config.yaml
horizontal_flip: true
logit_normal_time: true
norm: "layernorm_no_bias"
mlp_ratio: 3
kv_group_size: 2
patch_size: [8, 8]
layers: 10
width: 320
beta1: 0.8
beta2: 0.999
eps: 1e-08
batch_size: 256
final_lr_fraction: 0.01
Rows from block 2, named by matrix and row number. Each number is 50 + 10 x the weight over its row's rms, rounded and kept within 0 to 99. All counts start at 0. After the name is the row's rms in percent of the matrix's.
# ada: adaLN modulation (shift, scale and gate of each sublayer stacked) (model.blocks.2.ada.weight, 1920x128), inputs 0-127
ada.1751 098:31 62 61 50 45 45 47 59 37 46 42 48 58 41 39 38 38 58 63 34 43 42 56 47 64 63 32 63 37 34 35 41 50 63 48 36 47 63 56 42 59 48 41 60 37 39 51 38 56 37 35 35 41 36 62 33 57 39 47 62 48 55 47 60 48 63 47 50 62 64 47 54 35 37 48 59 42 51 40 33 50 54 56 42 35 55 58 42 58 45 54 60 54 52 45 34 32 59 63 41 47 39 60 45 44 62 44 61 60 37 64 58 41 38 62 54 46 47 60 46 68 37 35 57 38 58 52 48
ada.1752 031:48 46 48 54 46 66 45 48 67 44 48 50 45 63 67 65 55 57 35 63 36 51 57 45 37 37 61 34 67 61 51 47 46 35 38 64 48 35 56 46 54 45 68 38 45 68 38 69 52 43 53 51 51 64 35 48 45 64 57 43 59 37 44 49 67 42 44 46 35 38 48 48 65 57 45 43 60 52 58 58 50 56 35 58 66 39 52 55 48 68 63 36 55 44 44 47 58 37 37 53 64 64 42 49 48 37 67 55 39 68 38 45 51 69 50 59 50 48 53 44 65 69 53 54 69 49 43 45
ada.1753 024:50 15 47 49 37 51 51 44 60 51 52 55 45 55 60 60 60 47 40 62 48 55 47 54 42 38 64 40 61 62 55 53 65 39 85 61 57 40 40 48 47 51 57 32 55 58 51 60 51 86 57 57 54 59 41 61 45 60 62 39 49 48 50 47 52 42 52 46 43 40 55 52 63 63 49 47 61 59 63 62 55 55 45 58 67 48 53 58 28 52 45 42 49 48 52 56 63 43 43 58 66 58 39 51 51 43 52 45 44 60 34 49 54 61 42 69 51 48 47 49 29 60 67 62 61 47 50 52
ada.1754 019:50 50 48 53 44 63 43 49 67 47 49 50 47 56 68 65 55 57 34 62 25 52 58 46 38 38 62 34 68 61 48 47 46 35 35 64 46 34 36 47 55 46 69 49 42 69 42 70 56 49 49 50 52 64 35 51 45 65 52 43 58 39 50 50 67 43 50 49 35 37 43 47 65 58 46 53 58 52 58 57 49 57 36 58 67 41 57 54 60 66 61 36 57 61 44 48 58 37 37 54 56 63 42 49 49 37 65 56 39 68 40 44 51 70 50 52 50 48 52 49 58 70 52 56 70 48 49 49
ada.1755 032:48 35 44 54 40 63 42 51 66 43 50 53 47 61 66 64 56 55 36 64 20 52 58 46 36 38 64 35 66 62 53 47 45 36 31 62 48 35 44 48 51 46 67 37 44 66 40 68 54 45 51 52 52 66 35 49 45 65 53 43 60 38 48 49 64 42 48 43 36 36 44 44 66 57 43 45 59 55 57 59 50 55 37 60 65 40 52 52 50 64 58 36 56 52 44 50 59 38 36 55 59 62 42 50 49 37 63 50 38 68 36 46 51 68 50 60 50 50 52 48 63 67 55 53 67 49 46 49
ada.1756 017:49 47 51 42 59 37 59 52 33 53 51 49 52 43 33 35 46 41 65 37 74 49 41 53 62 61 38 65 32 38 50 53 57 64 57 36 55 65 62 50 45 54 32 51 56 32 60 31 49 53 50 48 48 37 65 47 55 35 47 57 40 62 48 50 32 60 48 53 65 63 56 52 35 43 53 50 42 45 42 42 48 43 65 39 35 62 40 46 40 34 37 64 39 36 55 51 41 63 63 46 45 36 58 50 49 63 36 48 63 32 60 59 49 32 51 51 47 52 49 46 48 31 46 49 31 52 54 51
ada.1757 026:50 51 51 48 57 38 55 51 31 51 51 47 53 44 32 34 47 44 65 37 76 48 43 53 62 62 37 65 31 38 49 54 51 64 57 35 49 65 59 50 46 53 31 54 56 31 58 29 47 53 50 48 49 35 66 47 55 34 46 56 43 62 48 50 32 59 48 51 66 63 56 54 34 45 54 50 43 44 43 42 51 45 64 42 36 60 45 47 41 33 40 65 45 39 56 49 42 63 65 46 44 36 57 50 50 63 35 50 62 30 62 56 49 30 50 47 48 49 49 46 45 30 46 47 31 52 51 50
ada.1758 030:51 58 56 50 53 37 56 53 34 57 54 47 56 40 34 36 43 45 65 38 76 48 42 57 64 63 37 66 34 39 48 58 53 64 73 37 50 65 66 55 50 55 33 61 53 33 61 32 44 51 46 49 48 36 65 50 57 36 47 59 42 63 50 54 36 59 49 54 65 63 55 56 35 42 57 55 40 49 42 41 52 45 64 42 34 62 51 45 51 35 41 64 47 50 61 49 41 63 64 44 42 38 59 52 53 62 36 51 62 33 64 55 50 32 52 48 49 50 49 53 40 32 46 50 32 53 52 53
ada.1759 049:51 34 46 52 32 65 41 49 67 48 46 58 46 57 67 65 55 53 36 62 32 50 54 48 38 35 64 36 67 62 52 45 52 37 60 65 51 36 51 45 50 48 68 38 47 68 41 69 52 63 53 52 50 65 35 53 45 66 55 43 58 39 49 48 66 42 51 46 35 36 52 49 65 57 43 49 59 56 58 58 51 54 35 57 65 40 53 53 47 66 58 35 51 54 42 55 59 37 36 54 61 63 42 49 49 39 64 50 40 69 36 44 48 69 48 65 51 47 50 46 50 68 57 58 68 49 48 53
ada.1760 025:42 58 53 46 50 37 57 54 34 55 53 47 55 40 33 35 44 45 64 37 51 48 44 54 62 64 37 65 34 38 42 57 45 64 46 36 49 65 53 53 48 57 33 59 43 34 61 33 50 34 44 44 48 36 64 44 55 35 43 58 44 62 57 52 36 59 54 56 65 63 46 52 34 43 59 58 41 45 42 41 46 46 65 41 35 61 52 45 47 34 40 65 43 47 60 43 38 63 65 45 37 35 59 51 51 62 36 51 61 33 58 55 49 32 52 30 51 54 51 57 56 32 41 41 33 53 54 53
ada.1761 020:49 59 51 57 51 65 47 48 67 48 49 49 47 59 68 66 53 58 34 62 37 51 57 47 38 39 59 34 68 61 49 48 42 36 34 64 44 35 47 50 56 47 69 49 43 68 40 69 45 34 50 50 51 63 36 48 45 65 53 45 60 36 48 51 68 42 47 49 34 38 42 45 64 55 48 47 57 51 57 56 46 52 35 60 64 39 56 55 64 68 63 35 57 63 46 45 56 36 36 53 56 64 43 50 49 37 67 56 37 68 43 42 51 69 52 50 52 51 53 49 57 69 50 53 69 48 43 47
ada.1762 106:25 60 61 45 41 43 48 59 40 46 43 48 58 40 40 39 39 57 60 37 25 41 55 47 62 62 36 61 39 38 34 42 50 61 37 38 49 61 48 44 58 51 42 59 31 41 56 40 62 27 37 35 40 40 60 35 57 41 43 61 45 57 54 59 47 60 53 53 60 62 39 51 38 38 53 62 43 52 40 36 48 61 57 43 38 57 64 41 56 43 49 59 54 52 48 33 34 60 62 40 41 39 60 45 44 60 43 59 59 40 54 60 41 40 61 45 48 49 60 53 70 39 36 54 40 59 58 50
ada.1763 043:47 65 56 46 55 36 57 54 34 53 50 50 54 38 34 35 44 50 64 36 64 48 48 54 63 64 35 64 34 36 44 51 50 64 49 36 50 65 65 50 52 55 34 66 47 34 61 34 45 46 44 45 48 34 66 43 56 34 49 59 39 63 52 54 36 62 52 58 65 64 48 54 34 41 56 57 42 49 42 40 47 49 65 37 35 63 52 47 56 36 44 65 46 50 54 46 38 64 64 45 43 35 59 51 50 64 37 54 64 33 68 58 48 34 55 50 51 52 53 52 51 34 38 52 34 54 56 53
ada.1764 087:69 66 41 48 81 43 67 37 50 60 66 49 40 53 47 49 61 38 48 54 66 64 37 58 45 56 52 48 50 54 65 69 47 47 32 50 54 48 48 68 40 57 45 65 63 46 59 48 30 35 60 66 64 49 50 64 42 47 54 42 46 54 59 40 43 46 55 60 49 47 43 39 50 60 63 40 55 47 57 58 41 43 58 53 52 55 36 61 73 43 39 53 41 61 67 62 56 52 49 60 47 49 44 61 61 45 47 37 46 47 58 46 65 46 39 37 58 64 37 65 39 48 51 34 49 38 52 54
ada.1765 060:67 41 39 54 65 57 51 40 61 51 58 51 39 62 59 59 64 43 38 62 61 60 44 51 36 40 62 38 61 62 66 58 40 38 38 60 49 38 42 56 41 50 59 46 66 59 45 60 30 59 65 65 62 61 39 65 39 59 52 38 57 42 50 40 55 38 50 46 39 37 54 42 61 63 48 35 60 45 61 64 46 37 44 61 63 42 35 60 55 55 48 41 45 56 52 68 63 40 38 62 53 59 38 55 55 38 57 40 38 61 50 38 60 61 40 47 53 53 41 50 33 61 61 37 60 39 43 51
ada.1766 035:49 43 44 52 39 63 40 49 66 46 48 54 46 59 66 64 56 56 36 63 22 52 58 46 36 37 65 36 66 63 50 45 47 37 42 64 47 36 33 45 51 45 67 40 45 67 41 68 57 54 52 51 52 65 35 52 44 65 53 42 59 38 48 48 64 41 50 44 35 36 47 47 66 58 42 49 60 53 58 60 52 55 36 60 67 39 53 53 52 65 60 36 56 56 42 51 59 37 36 55 57 62 40 49 50 38 63 51 39 68 35 44 50 68 48 55 52 45 51 48 55 68 56 55 67 48 48 50
ada.1767 037:47 60 54 46 56 35 58 53 33 54 51 46 55 39 33 35 44 46 64 36 65 48 45 52 61 65 37 64 34 37 46 54 49 63 54 36 51 64 59 51 50 53 32 63 48 33 61 32 47 42 45 46 48 34 65 46 55 34 45 57 40 63 51 52 32 60 50 55 64 63 52 54 34 43 56 56 40 43 42 42 48 45 66 39 35 62 47 46 48 33 41 65 45 46 56 45 40 64 64 45 38 36 59 50 50 62 35 50 62 32 65 56 49 32 52 37 49 52 51 54 49 32 40 43 33 54 53 51
ada.1768 020:52 55 50 57 50 66 44 48 67 46 47 54 46 60 68 65 53 58 35 61 35 52 58 47 40 38 59 35 66 60 49 44 41 36 32 64 44 35 43 48 55 48 69 46 46 68 39 69 48 43 52 49 51 64 36 48 46 64 58 45 60 37 49 50 69 42 49 50 34 38 41 46 64 56 47 46 59 56 58 56 47 55 33 61 64 39 58 55 60 69 66 35 57 59 42 48 56 37 37 53 60 64 43 51 50 38 67 57 39 67 41 43 50 68 52 62 53 51 52 48 54 69 52 62 69 48 45 49
ada.1769 025:49 51 45 57 40 66 43 47 68 46 49 54 46 59 68 66 55 55 35 62 34 51 56 46 37 37 61 34 68 61 50 47 48 35 57 65 46 34 56 46 52 47 69 49 44 69 39 69 50 44 51 50 50 64 35 49 45 65 55 43 59 37 48 48 68 42 49 47 35 37 47 49 65 58 45 49 58 57 58 57 50 59 34 59 66 38 56 54 57 68 63 35 55 59 44 47 58 37 36 54 60 64 42 49 49 37 66 53 38 68 42 43 50 69 49 61 50 48 51 46 53 69 51 55 69 48 45 48
ada.1770 024:44 54 52 58 46 66 43 48 67 46 49 52 46 60 67 64 54 59 36 62 28 52 58 47 40 39 60 36 66 62 49 46 43 37 40 63 42 36 42 51 55 48 68 45 44 67 40 68 48 36 52 51 52 65 35 50 45 64 55 45 60 38 51 51 71 41 50 48 35 38 43 45 64 56 48 46 59 54 57 56 49 56 34 62 63 39 60 55 64 69 64 36 59 63 47 48 57 37 38 54 58 64 43 51 50 37 67 55 39 68 39 44 51 68 52 54 54 51 53 50 52 68 54 56 68 48 48 50
ada.1771 027:51 57 53 43 49 35 60 53 35 54 51 44 53 39 34 37 46 45 63 38 74 47 43 53 62 64 38 64 35 38 47 54 58 62 59 38 55 63 65 45 50 53 33 61 53 35 62 34 48 64 46 48 47 33 64 49 57 36 43 56 39 63 51 52 37 60 50 53 65 64 59 62 35 45 54 56 41 40 43 42 52 44 66 36 38 61 41 46 48 35 40 65 42 46 57 47 42 63 65 45 39 37 58 48 49 61 37 54 62 33 63 57 48 34 51 30 46 48 50 52 47 33 42 43 34 53 54 50
ada.1772 034:44 57 53 46 53 35 55 51 32 55 53 51 52 39 32 34 46 45 65 37 58 49 43 55 62 63 38 66 32 38 47 54 53 65 65 35 52 66 57 54 48 56 31 62 49 32 61 31 46 43 46 48 50 36 65 48 53 35 47 56 42 63 56 50 34 59 55 56 65 63 48 49 34 44 58 56 44 50 44 42 48 48 65 42 35 62 51 47 52 32 38 66 45 52 58 47 40 64 64 47 42 36 57 52 53 63 34 47 62 32 62 56 50 31 50 43 53 54 49 58 41 32 44 46 31 51 56 55
ada.1773 103:68 31 40 53 56 58 50 42 62 51 56 51 42 62 62 62 61 43 38 64 63 58 45 51 36 37 66 38 62 63 66 57 48 37 56 63 52 37 49 55 42 50 61 36 66 61 45 62 38 66 64 64 58 63 38 64 43 62 53 40 56 42 49 41 54 39 49 45 38 37 57 47 64 61 48 36 57 47 59 64 51 40 43 59 63 43 36 57 39 57 49 39 46 45 53 66 66 39 37 58 56 61 40 54 54 38 58 40 39 63 42 40 58 63 40 50 52 52 42 49 32 63 65 43 62 43 44 51
ada.1774 127:32 68 62 45 51 41 52 57 38 50 45 49 57 38 39 38 40 56 61 36 39 43 53 50 63 64 35 62 38 37 36 45 52 62 39 37 50 62 57 47 58 52 40 67 36 39 58 39 56 26 37 38 43 37 62 38 56 38 48 61 43 60 55 59 46 62 54 59 61 63 37 50 37 39 56 61 43 55 41 36 46 62 59 41 38 60 64 43 63 42 49 61 54 56 50 36 34 61 62 42 44 39 60 47 46 61 42 58 61 39 63 61 43 38 60 49 49 52 58 55 61 38 35 56 39 56 59 51
ada.1775 020:47 54 48 57 51 66 46 49 65 47 48 54 47 62 66 63 53 58 36 61 29 52 60 46 38 39 59 36 66 60 48 47 39 37 19 63 43 36 53 50 54 46 67 42 44 67 39 67 46 33 52 48 51 63 37 46 46 63 56 45 62 37 47 50 65 42 45 47 36 39 41 43 63 56 47 43 59 53 57 57 43 58 36 60 63 39 55 55 57 66 64 37 56 55 44 44 56 38 37 53 60 63 43 51 50 38 66 56 39 66 39 43 51 66 52 61 54 54 54 47 64 67 51 57 67 50 42 48
ada.1776 018:56 43 49 42 49 36 58 55 34 55 51 44 56 40 35 37 46 40 64 39 73 47 40 55 60 61 41 64 35 40 52 56 58 62 63 38 58 64 47 51 43 53 33 55 56 34 63 33 56 63 48 50 47 37 64 52 58 37 41 56 40 63 54 51 32 58 54 53 65 61 59 56 37 44 55 56 41 44 42 44 57 48 65 40 37 61 40 44 39 33 35 64 42 41 58 54 44 63 63 46 39 38 58 49 50 62 35 46 61 34 59 58 48 34 49 32 45 49 48 53 47 33 48 31 33 54 57 51
ada.1777 012:61 50 43 47 69 44 62 42 39 63 67 59 42 53 36 39 61 38 60 46 61 65 36 65 56 53 45 60 38 49 56 70 46 58 43 43 50 62 47 62 40 64 34 53 59 35 60 34 37 43 57 59 64 47 59 57 42 41 63 44 48 61 54 41 38 48 54 57 63 54 41 42 42 59 61 42 58 57 59 51 37 45 60 52 45 59 50 63 52 36 38 60 41 48 70 58 50 58 59 62 58 43 43 64 65 55 39 47 55 37 55 47 65 35 41 70 63 57 40 54 41 34 51 61 34 41 52 63
ada.1778 025:55 45 49 55 48 64 39 47 65 47 47 57 48 57 66 64 54 56 38 61 31 52 57 48 40 35 62 37 66 62 54 42 45 38 33 63 46 37 22 51 51 46 67 43 51 66 38 67 51 51 53 53 52 65 36 55 44 64 55 46 60 38 49 49 67 39 52 47 35 35 46 41 64 55 43 46 58 58 56 57 49 56 33 62 60 38 55 53 57 66 62 35 59 62 40 55 57 38 35 54 58 64 43 51 51 40 62 48 39 67 39 42 50 67 50 64 53 48 49 46 45 67 58 54 66 46 48 51
ada.1779 022:53 48 50 39 47 33 57 54 34 56 52 50 55 39 32 35 45 43 64 39 56 48 43 55 60 62 41 65 33 41 51 54 64 63 63 37 60 65 47 52 46 55 31 55 52 32 63 31 59 60 47 50 48 36 64 51 55 36 44 56 38 64 58 51 32 57 59 56 66 62 50 54 36 44 56 56 41 53 43 44 50 53 65 39 36 62 42 45 40 32 36 65 44 44 57 51 44 63 63 46 40 37 57 50 51 61 33 45 61 32 53 56 49 31 49 39 48 52 47 59 48 30 47 41 31 52 60 53
ada.1780 050:38 58 57 43 53 36 56 55 34 53 50 52 55 38 34 35 43 49 64 36 48 47 47 54 64 64 36 65 34 37 43 49 58 65 52 35 56 65 59 51 52 56 34 61 43 34 62 34 52 37 42 43 47 36 64 43 55 36 49 59 40 63 58 55 37 61 57 59 64 64 42 49 35 41 58 57 43 55 41 39 47 57 64 40 35 63 57 45 54 35 41 64 48 49 55 44 38 64 64 45 45 36 59 51 50 63 36 51 63 34 62 61 47 33 56 49 52 55 54 58 52 33 40 53 34 54 61 55
ada.1781 021:46 48 47 55 48 64 43 49 66 46 49 53 45 60 66 64 55 58 36 61 23 53 59 44 37 38 61 35 67 61 49 45 42 37 27 63 45 36 47 51 53 46 67 42 44 67 38 68 49 37 51 51 54 64 35 49 43 64 54 44 60 37 49 49 66 41 46 45 35 37 43 40 64 56 44 45 59 50 57 58 43 52 35 59 64 38 54 55 55 66 63 36 56 55 43 49 57 37 36 55 58 63 43 51 50 37 65 52 39 67 38 43 52 68 51 56 54 54 53 50 60 68 53 54 67 47 44 48
ada.1782 028:47 60 52 47 55 36 56 50 32 54 54 49 52 38 32 33 47 44 66 37 62 50 43 54 63 64 37 66 32 38 47 55 51 65 57 35 51 66 57 55 46 54 31 61 52 31 58 30 47 48 46 48 51 35 65 50 53 34 46 56 42 62 54 49 35 58 53 53 66 64 52 49 33 44 55 55 43 46 43 41 48 43 64 42 34 60 48 47 47 33 40 65 43 46 57 49 40 63 65 48 41 36 57 52 53 63 34 45 62 31 61 54 52 30 49 43 53 53 48 56 42 31 44 44 30 50 53 53
ada.1783 028:45 60 55 43 54 35 56 54 33 55 51 49 55 38 32 34 44 47 65 37 59 47 45 53 63 64 37 65 33 38 45 53 57 65 58 36 54 65 52 52 49 54 32 63 48 33 62 32 54 49 44 45 47 35 65 47 55 35 45 58 40 64 55 52 34 60 55 58 65 64 48 52 34 42 56 59 41 49 42 41 48 51 65 39 35 62 49 45 51 33 40 65 46 51 56 46 39 64 64 45 41 36 58 50 50 63 34 49 63 33 61 58 48 32 52 41 50 51 51 56 50 32 42 46 32 53 59 53
ada.1784 017:55 56 50 56 53 64 50 48 68 50 46 51 48 58 69 66 52 57 33 60 36 50 56 47 39 40 58 34 70 59 48 46 41 35 32 65 44 33 46 46 55 47 69 50 45 69 41 70 45 41 50 48 49 60 37 47 46 63 57 44 57 38 48 51 68 43 49 51 35 38 41 49 65 57 49 47 57 55 59 56 46 56 35 60 66 41 58 56 59 68 63 35 56 61 43 45 57 38 37 52 60 64 43 49 48 39 66 57 39 67 44 43 49 70 51 61 50 50 52 46 57 71 50 59 72 48 45 47
ada.1785 016:47 58 53 58 59 64 49 47 65 48 47 50 46 57 67 63 53 60 36 58 35 52 60 46 43 39 56 36 66 57 42 43 34 38 15 62 41 36 46 49 57 48 67 50 43 67 38 69 43 40 49 45 52 60 38 48 43 61 55 45 59 38 47 51 67 43 46 50 36 38 39 43 62 56 47 47 59 45 59 50 39 50 35 59 64 39 60 57 60 66 65 36 56 62 41 45 51 38 38 54 57 62 42 51 51 40 64 57 40 66 45 41 51 68 53 56 53 51 52 44 58 68 48 61 68 46 43 48
ada.1786 022:57 53 51 43 60 37 60 51 34 54 51 47 54 42 34 37 45 41 64 38 88 48 39 54 61 62 38 64 34 39 51 56 59 62 62 38 56 64 63 52 45 53 34 57 56 34 60 32 48 59 50 49 48 36 64 49 57 36 47 57 39 62 49 50 34 58 51 55 64 63 60 55 36 43 56 51 40 47 42 43 52 48 64 40 36 61 41 45 44 34 37 64 42 41 57 51 43 62 63 45 43 38 59 50 49 63 37 45 61 33 63 57 49 33 49 51 47 50 47 49 46 33 46 45 33 53 54 50
ada.1787 025:52 43 48 52 47 64 43 49 66 48 49 57 47 59 67 64 54 56 36 62 20 52 57 48 38 37 62 36 66 61 53 46 49 37 29 62 50 36 39 52 51 47 68 39 45 67 41 68 54 42 52 53 53 66 35 52 45 65 54 45 59 39 52 49 67 41 53 49 35 36 41 39 65 55 47 46 58 58 55 58 46 58 35 61 62 39 54 53 53 66 61 35 57 53 43 52 57 38 36 54 58 63 44 51 51 38 63 48 38 68 33 45 51 68 49 57 55 51 51 52 61 68 55 50 67 48 49 51
ada.1788 022:51 55 49 55 49 65 45 47 66 47 46 51 46 58 67 65 55 57 34 61 30 51 58 44 37 37 60 34 67 60 50 44 44 35 31 64 45 34 42 49 53 44 68 47 45 68 39 68 52 41 52 50 51 63 36 50 44 65 53 43 59 37 49 49 66 42 49 48 34 36 41 44 64 57 45 49 59 50 58 57 46 57 35 59 65 38 53 56 57 67 63 35 57 59 41 49 57 36 35 54 56 64 42 49 48 37 66 52 38 67 38 42 50 68 51 46 51 50 52 48 60 69 50 51 68 48 45 46
ada.1789 022:50 44 49 47 50 37 54 51 32 52 51 49 53 44 32 34 47 43 66 38 73 48 43 54 62 60 39 65 32 39 49 53 52 64 58 37 51 65 59 49 45 53 31 48 58 31 57 30 48 62 51 48 48 36 66 49 55 34 48 55 43 63 47 49 30 57 48 50 66 63 59 56 35 46 53 48 44 46 45 43 52 44 65 41 37 60 43 47 34 32 38 65 43 34 55 49 44 64 64 47 46 36 56 50 51 64 33 50 62 31 59 55 49 30 49 52 48 48 48 46 47 30 48 47 31 53 50 52
ada.1790 017:38 52 49 56 53 63 47 49 68 44 51 45 46 61 68 65 56 57 34 63 33 53 57 46 37 39 62 33 67 62 48 47 45 34 47 63 46 33 46 49 55 47 69 46 43 68 41 70 45 30 52 50 51 65 35 48 44 64 52 43 58 38 47 52 65 44 44 46 34 36 43 45 66 59 46 46 59 48 59 57 47 50 38 59 67 40 56 55 60 66 61 36 55 58 47 44 58 38 36 55 59 63 41 49 49 36 65 57 37 68 43 45 51 69 53 47 48 54 54 49 52 69 52 49 70 47 45 47
ada.1791 021:49 48 46 45 49 36 55 52 33 52 54 50 55 43 33 35 45 43 64 38 66 49 43 54 61 63 38 64 33 39 49 58 57 64 67 36 53 65 66 51 44 55 32 50 51 32 58 32 52 50 45 47 50 36 65 45 56 35 47 56 41 62 49 48 31 59 49 51 65 64 55 54 36 42 53 52 41 49 42 43 52 46 65 40 37 61 42 44 36 32 37 65 42 32 58 45 41 63 64 45 46 35 59 51 51 63 34 46 62 32 58 59 49 31 46 51 50 50 47 49 54 32 46 45 32 52 52 51
ada.1792 083:72 59 41 53 82 48 67 37 52 60 66 45 41 56 51 53 61 38 45 56 82 63 37 57 43 50 55 45 53 56 66 70 43 44 43 54 51 45 48 68 40 53 49 57 67 50 53 51 29 48 62 67 64 51 47 66 43 51 53 42 50 49 54 40 47 43 50 55 47 45 50 41 53 60 60 38 53 42 57 60 43 36 53 56 53 49 34 61 63 48 43 49 43 57 66 64 60 47 46 59 46 53 44 60 61 44 50 38 44 50 56 41 65 50 38 32 56 61 37 60 31 51 57 32 52 38 44 49
ada.1793 026:56 54 49 54 47 65 46 49 67 46 47 51 47 62 68 66 53 57 34 63 37 50 58 45 36 38 61 33 67 61 52 47 49 34 38 65 48 34 45 48 53 45 69 43 47 68 39 69 55 45 54 51 50 64 36 48 47 65 54 44 60 36 47 50 67 42 46 47 34 37 45 50 66 57 45 45 57 54 58 58 50 57 35 59 65 38 50 54 55 68 64 35 56 53 44 47 59 36 36 51 58 64 43 48 47 36 67 54 37 67 39 43 49 69 50 54 49 49 52 45 61 70 52 53 69 50 45 45
ada.1794 020:50 53 53 44 59 37 56 53 33 53 53 45 54 42 32 35 46 42 65 39 73 49 42 53 61 61 39 65 32 39 52 57 53 64 64 36 53 65 58 55 46 53 32 55 55 32 59 31 49 48 50 50 50 37 64 52 56 36 42 58 43 61 51 51 33 57 50 51 65 63 58 51 35 42 54 52 40 42 41 44 51 42 65 40 34 60 40 45 44 33 36 64 43 41 59 53 42 62 63 46 38 37 59 51 50 61 36 44 61 32 60 55 50 31 50 35 49 52 49 55 44 31 48 37 31 53 52 52
ada.1795 017:53 46 49 45 53 36 53 52 32 51 51 48 53 42 31 34 47 43 66 38 68 49 44 52 61 61 40 66 32 39 53 53 53 65 53 35 55 66 58 51 45 51 31 53 56 31 59 29 51 58 50 52 49 37 65 51 56 35 45 56 41 62 50 49 32 57 50 50 66 63 59 54 35 44 52 50 42 45 41 45 54 45 65 40 34 60 41 45 41 32 38 65 44 39 54 55 44 63 64 47 41 36 58 50 50 63 34 43 62 32 60 56 50 30 48 42 48 50 48 51 46 30 49 40 30 53 53 50
ada.1796 021:48 51 52 46 52 35 57 53 33 58 54 50 55 41 32 35 45 42 66 38 68 49 41 56 62 62 40 66 33 40 48 56 59 65 63 37 55 66 64 52 46 56 31 54 54 32 63 31 51 56 48 49 49 37 65 51 56 36 46 57 42 64 53 51 32 57 52 53 66 62 60 55 36 43 55 54 41 48 42 43 51 47 66 41 35 62 47 45 41 32 36 65 43 40 60 51 42 63 64 46 43 37 58 52 53 62 33 46 62 32 56 55 50 31 49 49 50 51 48 55 48 31 48 47 31 52 54 55
ada.1797 022:50 45 51 46 52 35 52 54 32 50 52 44 55 42 31 34 46 46 66 38 65 48 46 51 61 62 40 66 32 39 50 54 54 64 52 36 52 66 51 49 47 52 30 52 55 30 59 29 53 64 48 48 48 35 66 49 56 35 43 56 42 63 50 52 31 58 50 50 67 63 57 55 35 45 52 52 43 42 43 44 54 45 66 41 37 60 41 45 40 31 39 66 47 44 56 50 44 64 65 47 42 36 57 48 49 63 33 49 61 31 59 57 49 30 50 38 47 47 50 50 49 29 47 39 30 54 53 49
ada.1798 018:42 47 47 58 51 64 43 48 66 43 50 47 46 62 66 64 55 58 35 62 24 53 60 44 38 39 60 35 65 60 48 47 37 37 28 62 45 35 50 51 53 45 67 42 44 67 38 68 45 34 51 50 53 64 36 49 44 64 49 43 62 36 46 48 65 43 43 43 35 38 43 41 64 56 44 43 58 44 57 57 46 46 36 59 64 38 55 54 54 66 63 36 57 54 45 47 56 37 37 54 55 62 42 50 49 37 65 53 38 66 41 42 52 67 51 47 52 51 53 49 57 68 53 54 67 48 41 46
ada.1799 072:74 57 41 47 83 47 69 37 50 62 66 47 40 55 49 51 61 37 48 53 76 65 36 58 45 52 52 47 50 53 66 70 46 47 22 51 54 48 48 68 40 56 47 57 67 48 57 49 33 47 62 66 65 50 50 64 43 48 52 42 46 53 57 40 45 46 53 58 49 47 48 41 50 59 62 38 54 43 57 58 41 39 55 52 52 54 33 62 60 46 41 51 40 52 67 65 58 51 48 60 47 51 45 61 62 46 49 38 47 48 53 46 66 48 38 36 57 63 37 62 43 49 53 32 50 38 50 52
ada.1800 104:29 66 66 50 42 45 47 60 41 47 38 50 59 38 42 42 36 61 60 38 43 38 58 47 64 60 35 60 42 38 31 36 53 61 59 40 48 60 62 39 63 48 43 65 34 43 53 42 54 38 34 33 37 39 59 36 57 42 50 62 45 55 48 63 51 61 49 54 59 62 45 55 40 38 49 63 43 56 41 34 51 61 54 43 39 55 68 42 63 47 55 57 57 59 41 32 34 58 61 39 50 43 60 43 42 60 45 65 59 42 63 59 38 42 64 57 45 45 62 46 59 41 36 64 42 58 55 48
ada.1801 021:48 53 56 61 58 65 44 44 65 43 46 53 43 62 64 64 55 62 38 62 36 51 59 43 39 39 60 37 64 62 54 38 44 38 39 62 42 39 53 49 58 44 66 46 46 65 36 65 41 38 54 53 52 64 36 50 43 63 60 44 61 36 46 50 69 42 45 51 37 38 38 39 63 56 46 43 59 60 58 58 43 59 35 62 61 37 58 57 59 67 67 36 61 59 39 51 57 37 37 54 61 63 42 49 47 36 66 52 38 65 44 42 52 64 52 65 53 50 54 45 52 65 53 61 63 46 43 44
ada.1802 088:51 63 45 39 65 37 66 40 43 63 65 54 42 41 40 41 58 40 54 47 40 61 39 61 52 64 47 55 43 48 54 67 57 55 34 42 59 55 48 67 42 61 40 67 43 41 65 43 56 27 49 58 62 44 57 55 43 42 55 44 40 62 67 42 41 53 63 65 57 53 35 38 42 56 67 58 55 55 54 52 38 59 63 43 48 62 52 58 62 38 37 61 42 55 69 52 48 60 58 58 47 41 47 61 62 54 40 39 56 42 46 57 63 41 41 39 62 66 40 72 61 43 40 42 43 41 62 59
ada.1803 064:64 37 46 57 55 61 45 46 66 46 51 46 46 61 65 64 57 50 37 65 62 53 51 46 36 36 65 37 66 64 64 52 44 37 54 64 46 37 47 50 48 45 64 40 64 65 41 65 39 67 62 62 54 64 36 62 46 63 49 43 58 39 45 46 62 39 45 43 36 37 59 50 65 58 44 40 54 44 57 63 54 40 39 60 63 40 39 54 48 62 55 37 52 54 47 64 64 37 36 54 52 63 43 48 49 36 63 45 38 66 45 41 53 65 45 44 48 46 47 45 34 66 63 40 64 47 42 45
ada.1804 022:51 58 51 56 53 64 47 49 68 47 50 48 48 61 68 66 53 57 35 63 35 52 57 46 38 40 61 34 68 62 51 49 43 36 29 64 46 35 42 53 55 46 69 47 46 69 42 70 50 39 52 53 52 64 35 51 47 65 51 46 60 37 51 52 69 42 49 49 34 38 44 45 65 55 48 46 56 51 56 58 49 54 36 61 63 40 54 54 64 68 62 36 58 61 47 51 58 37 36 53 54 64 44 50 49 36 67 52 37 68 39 44 52 69 52 47 51 53 53 53 59 69 53 51 69 49 46 47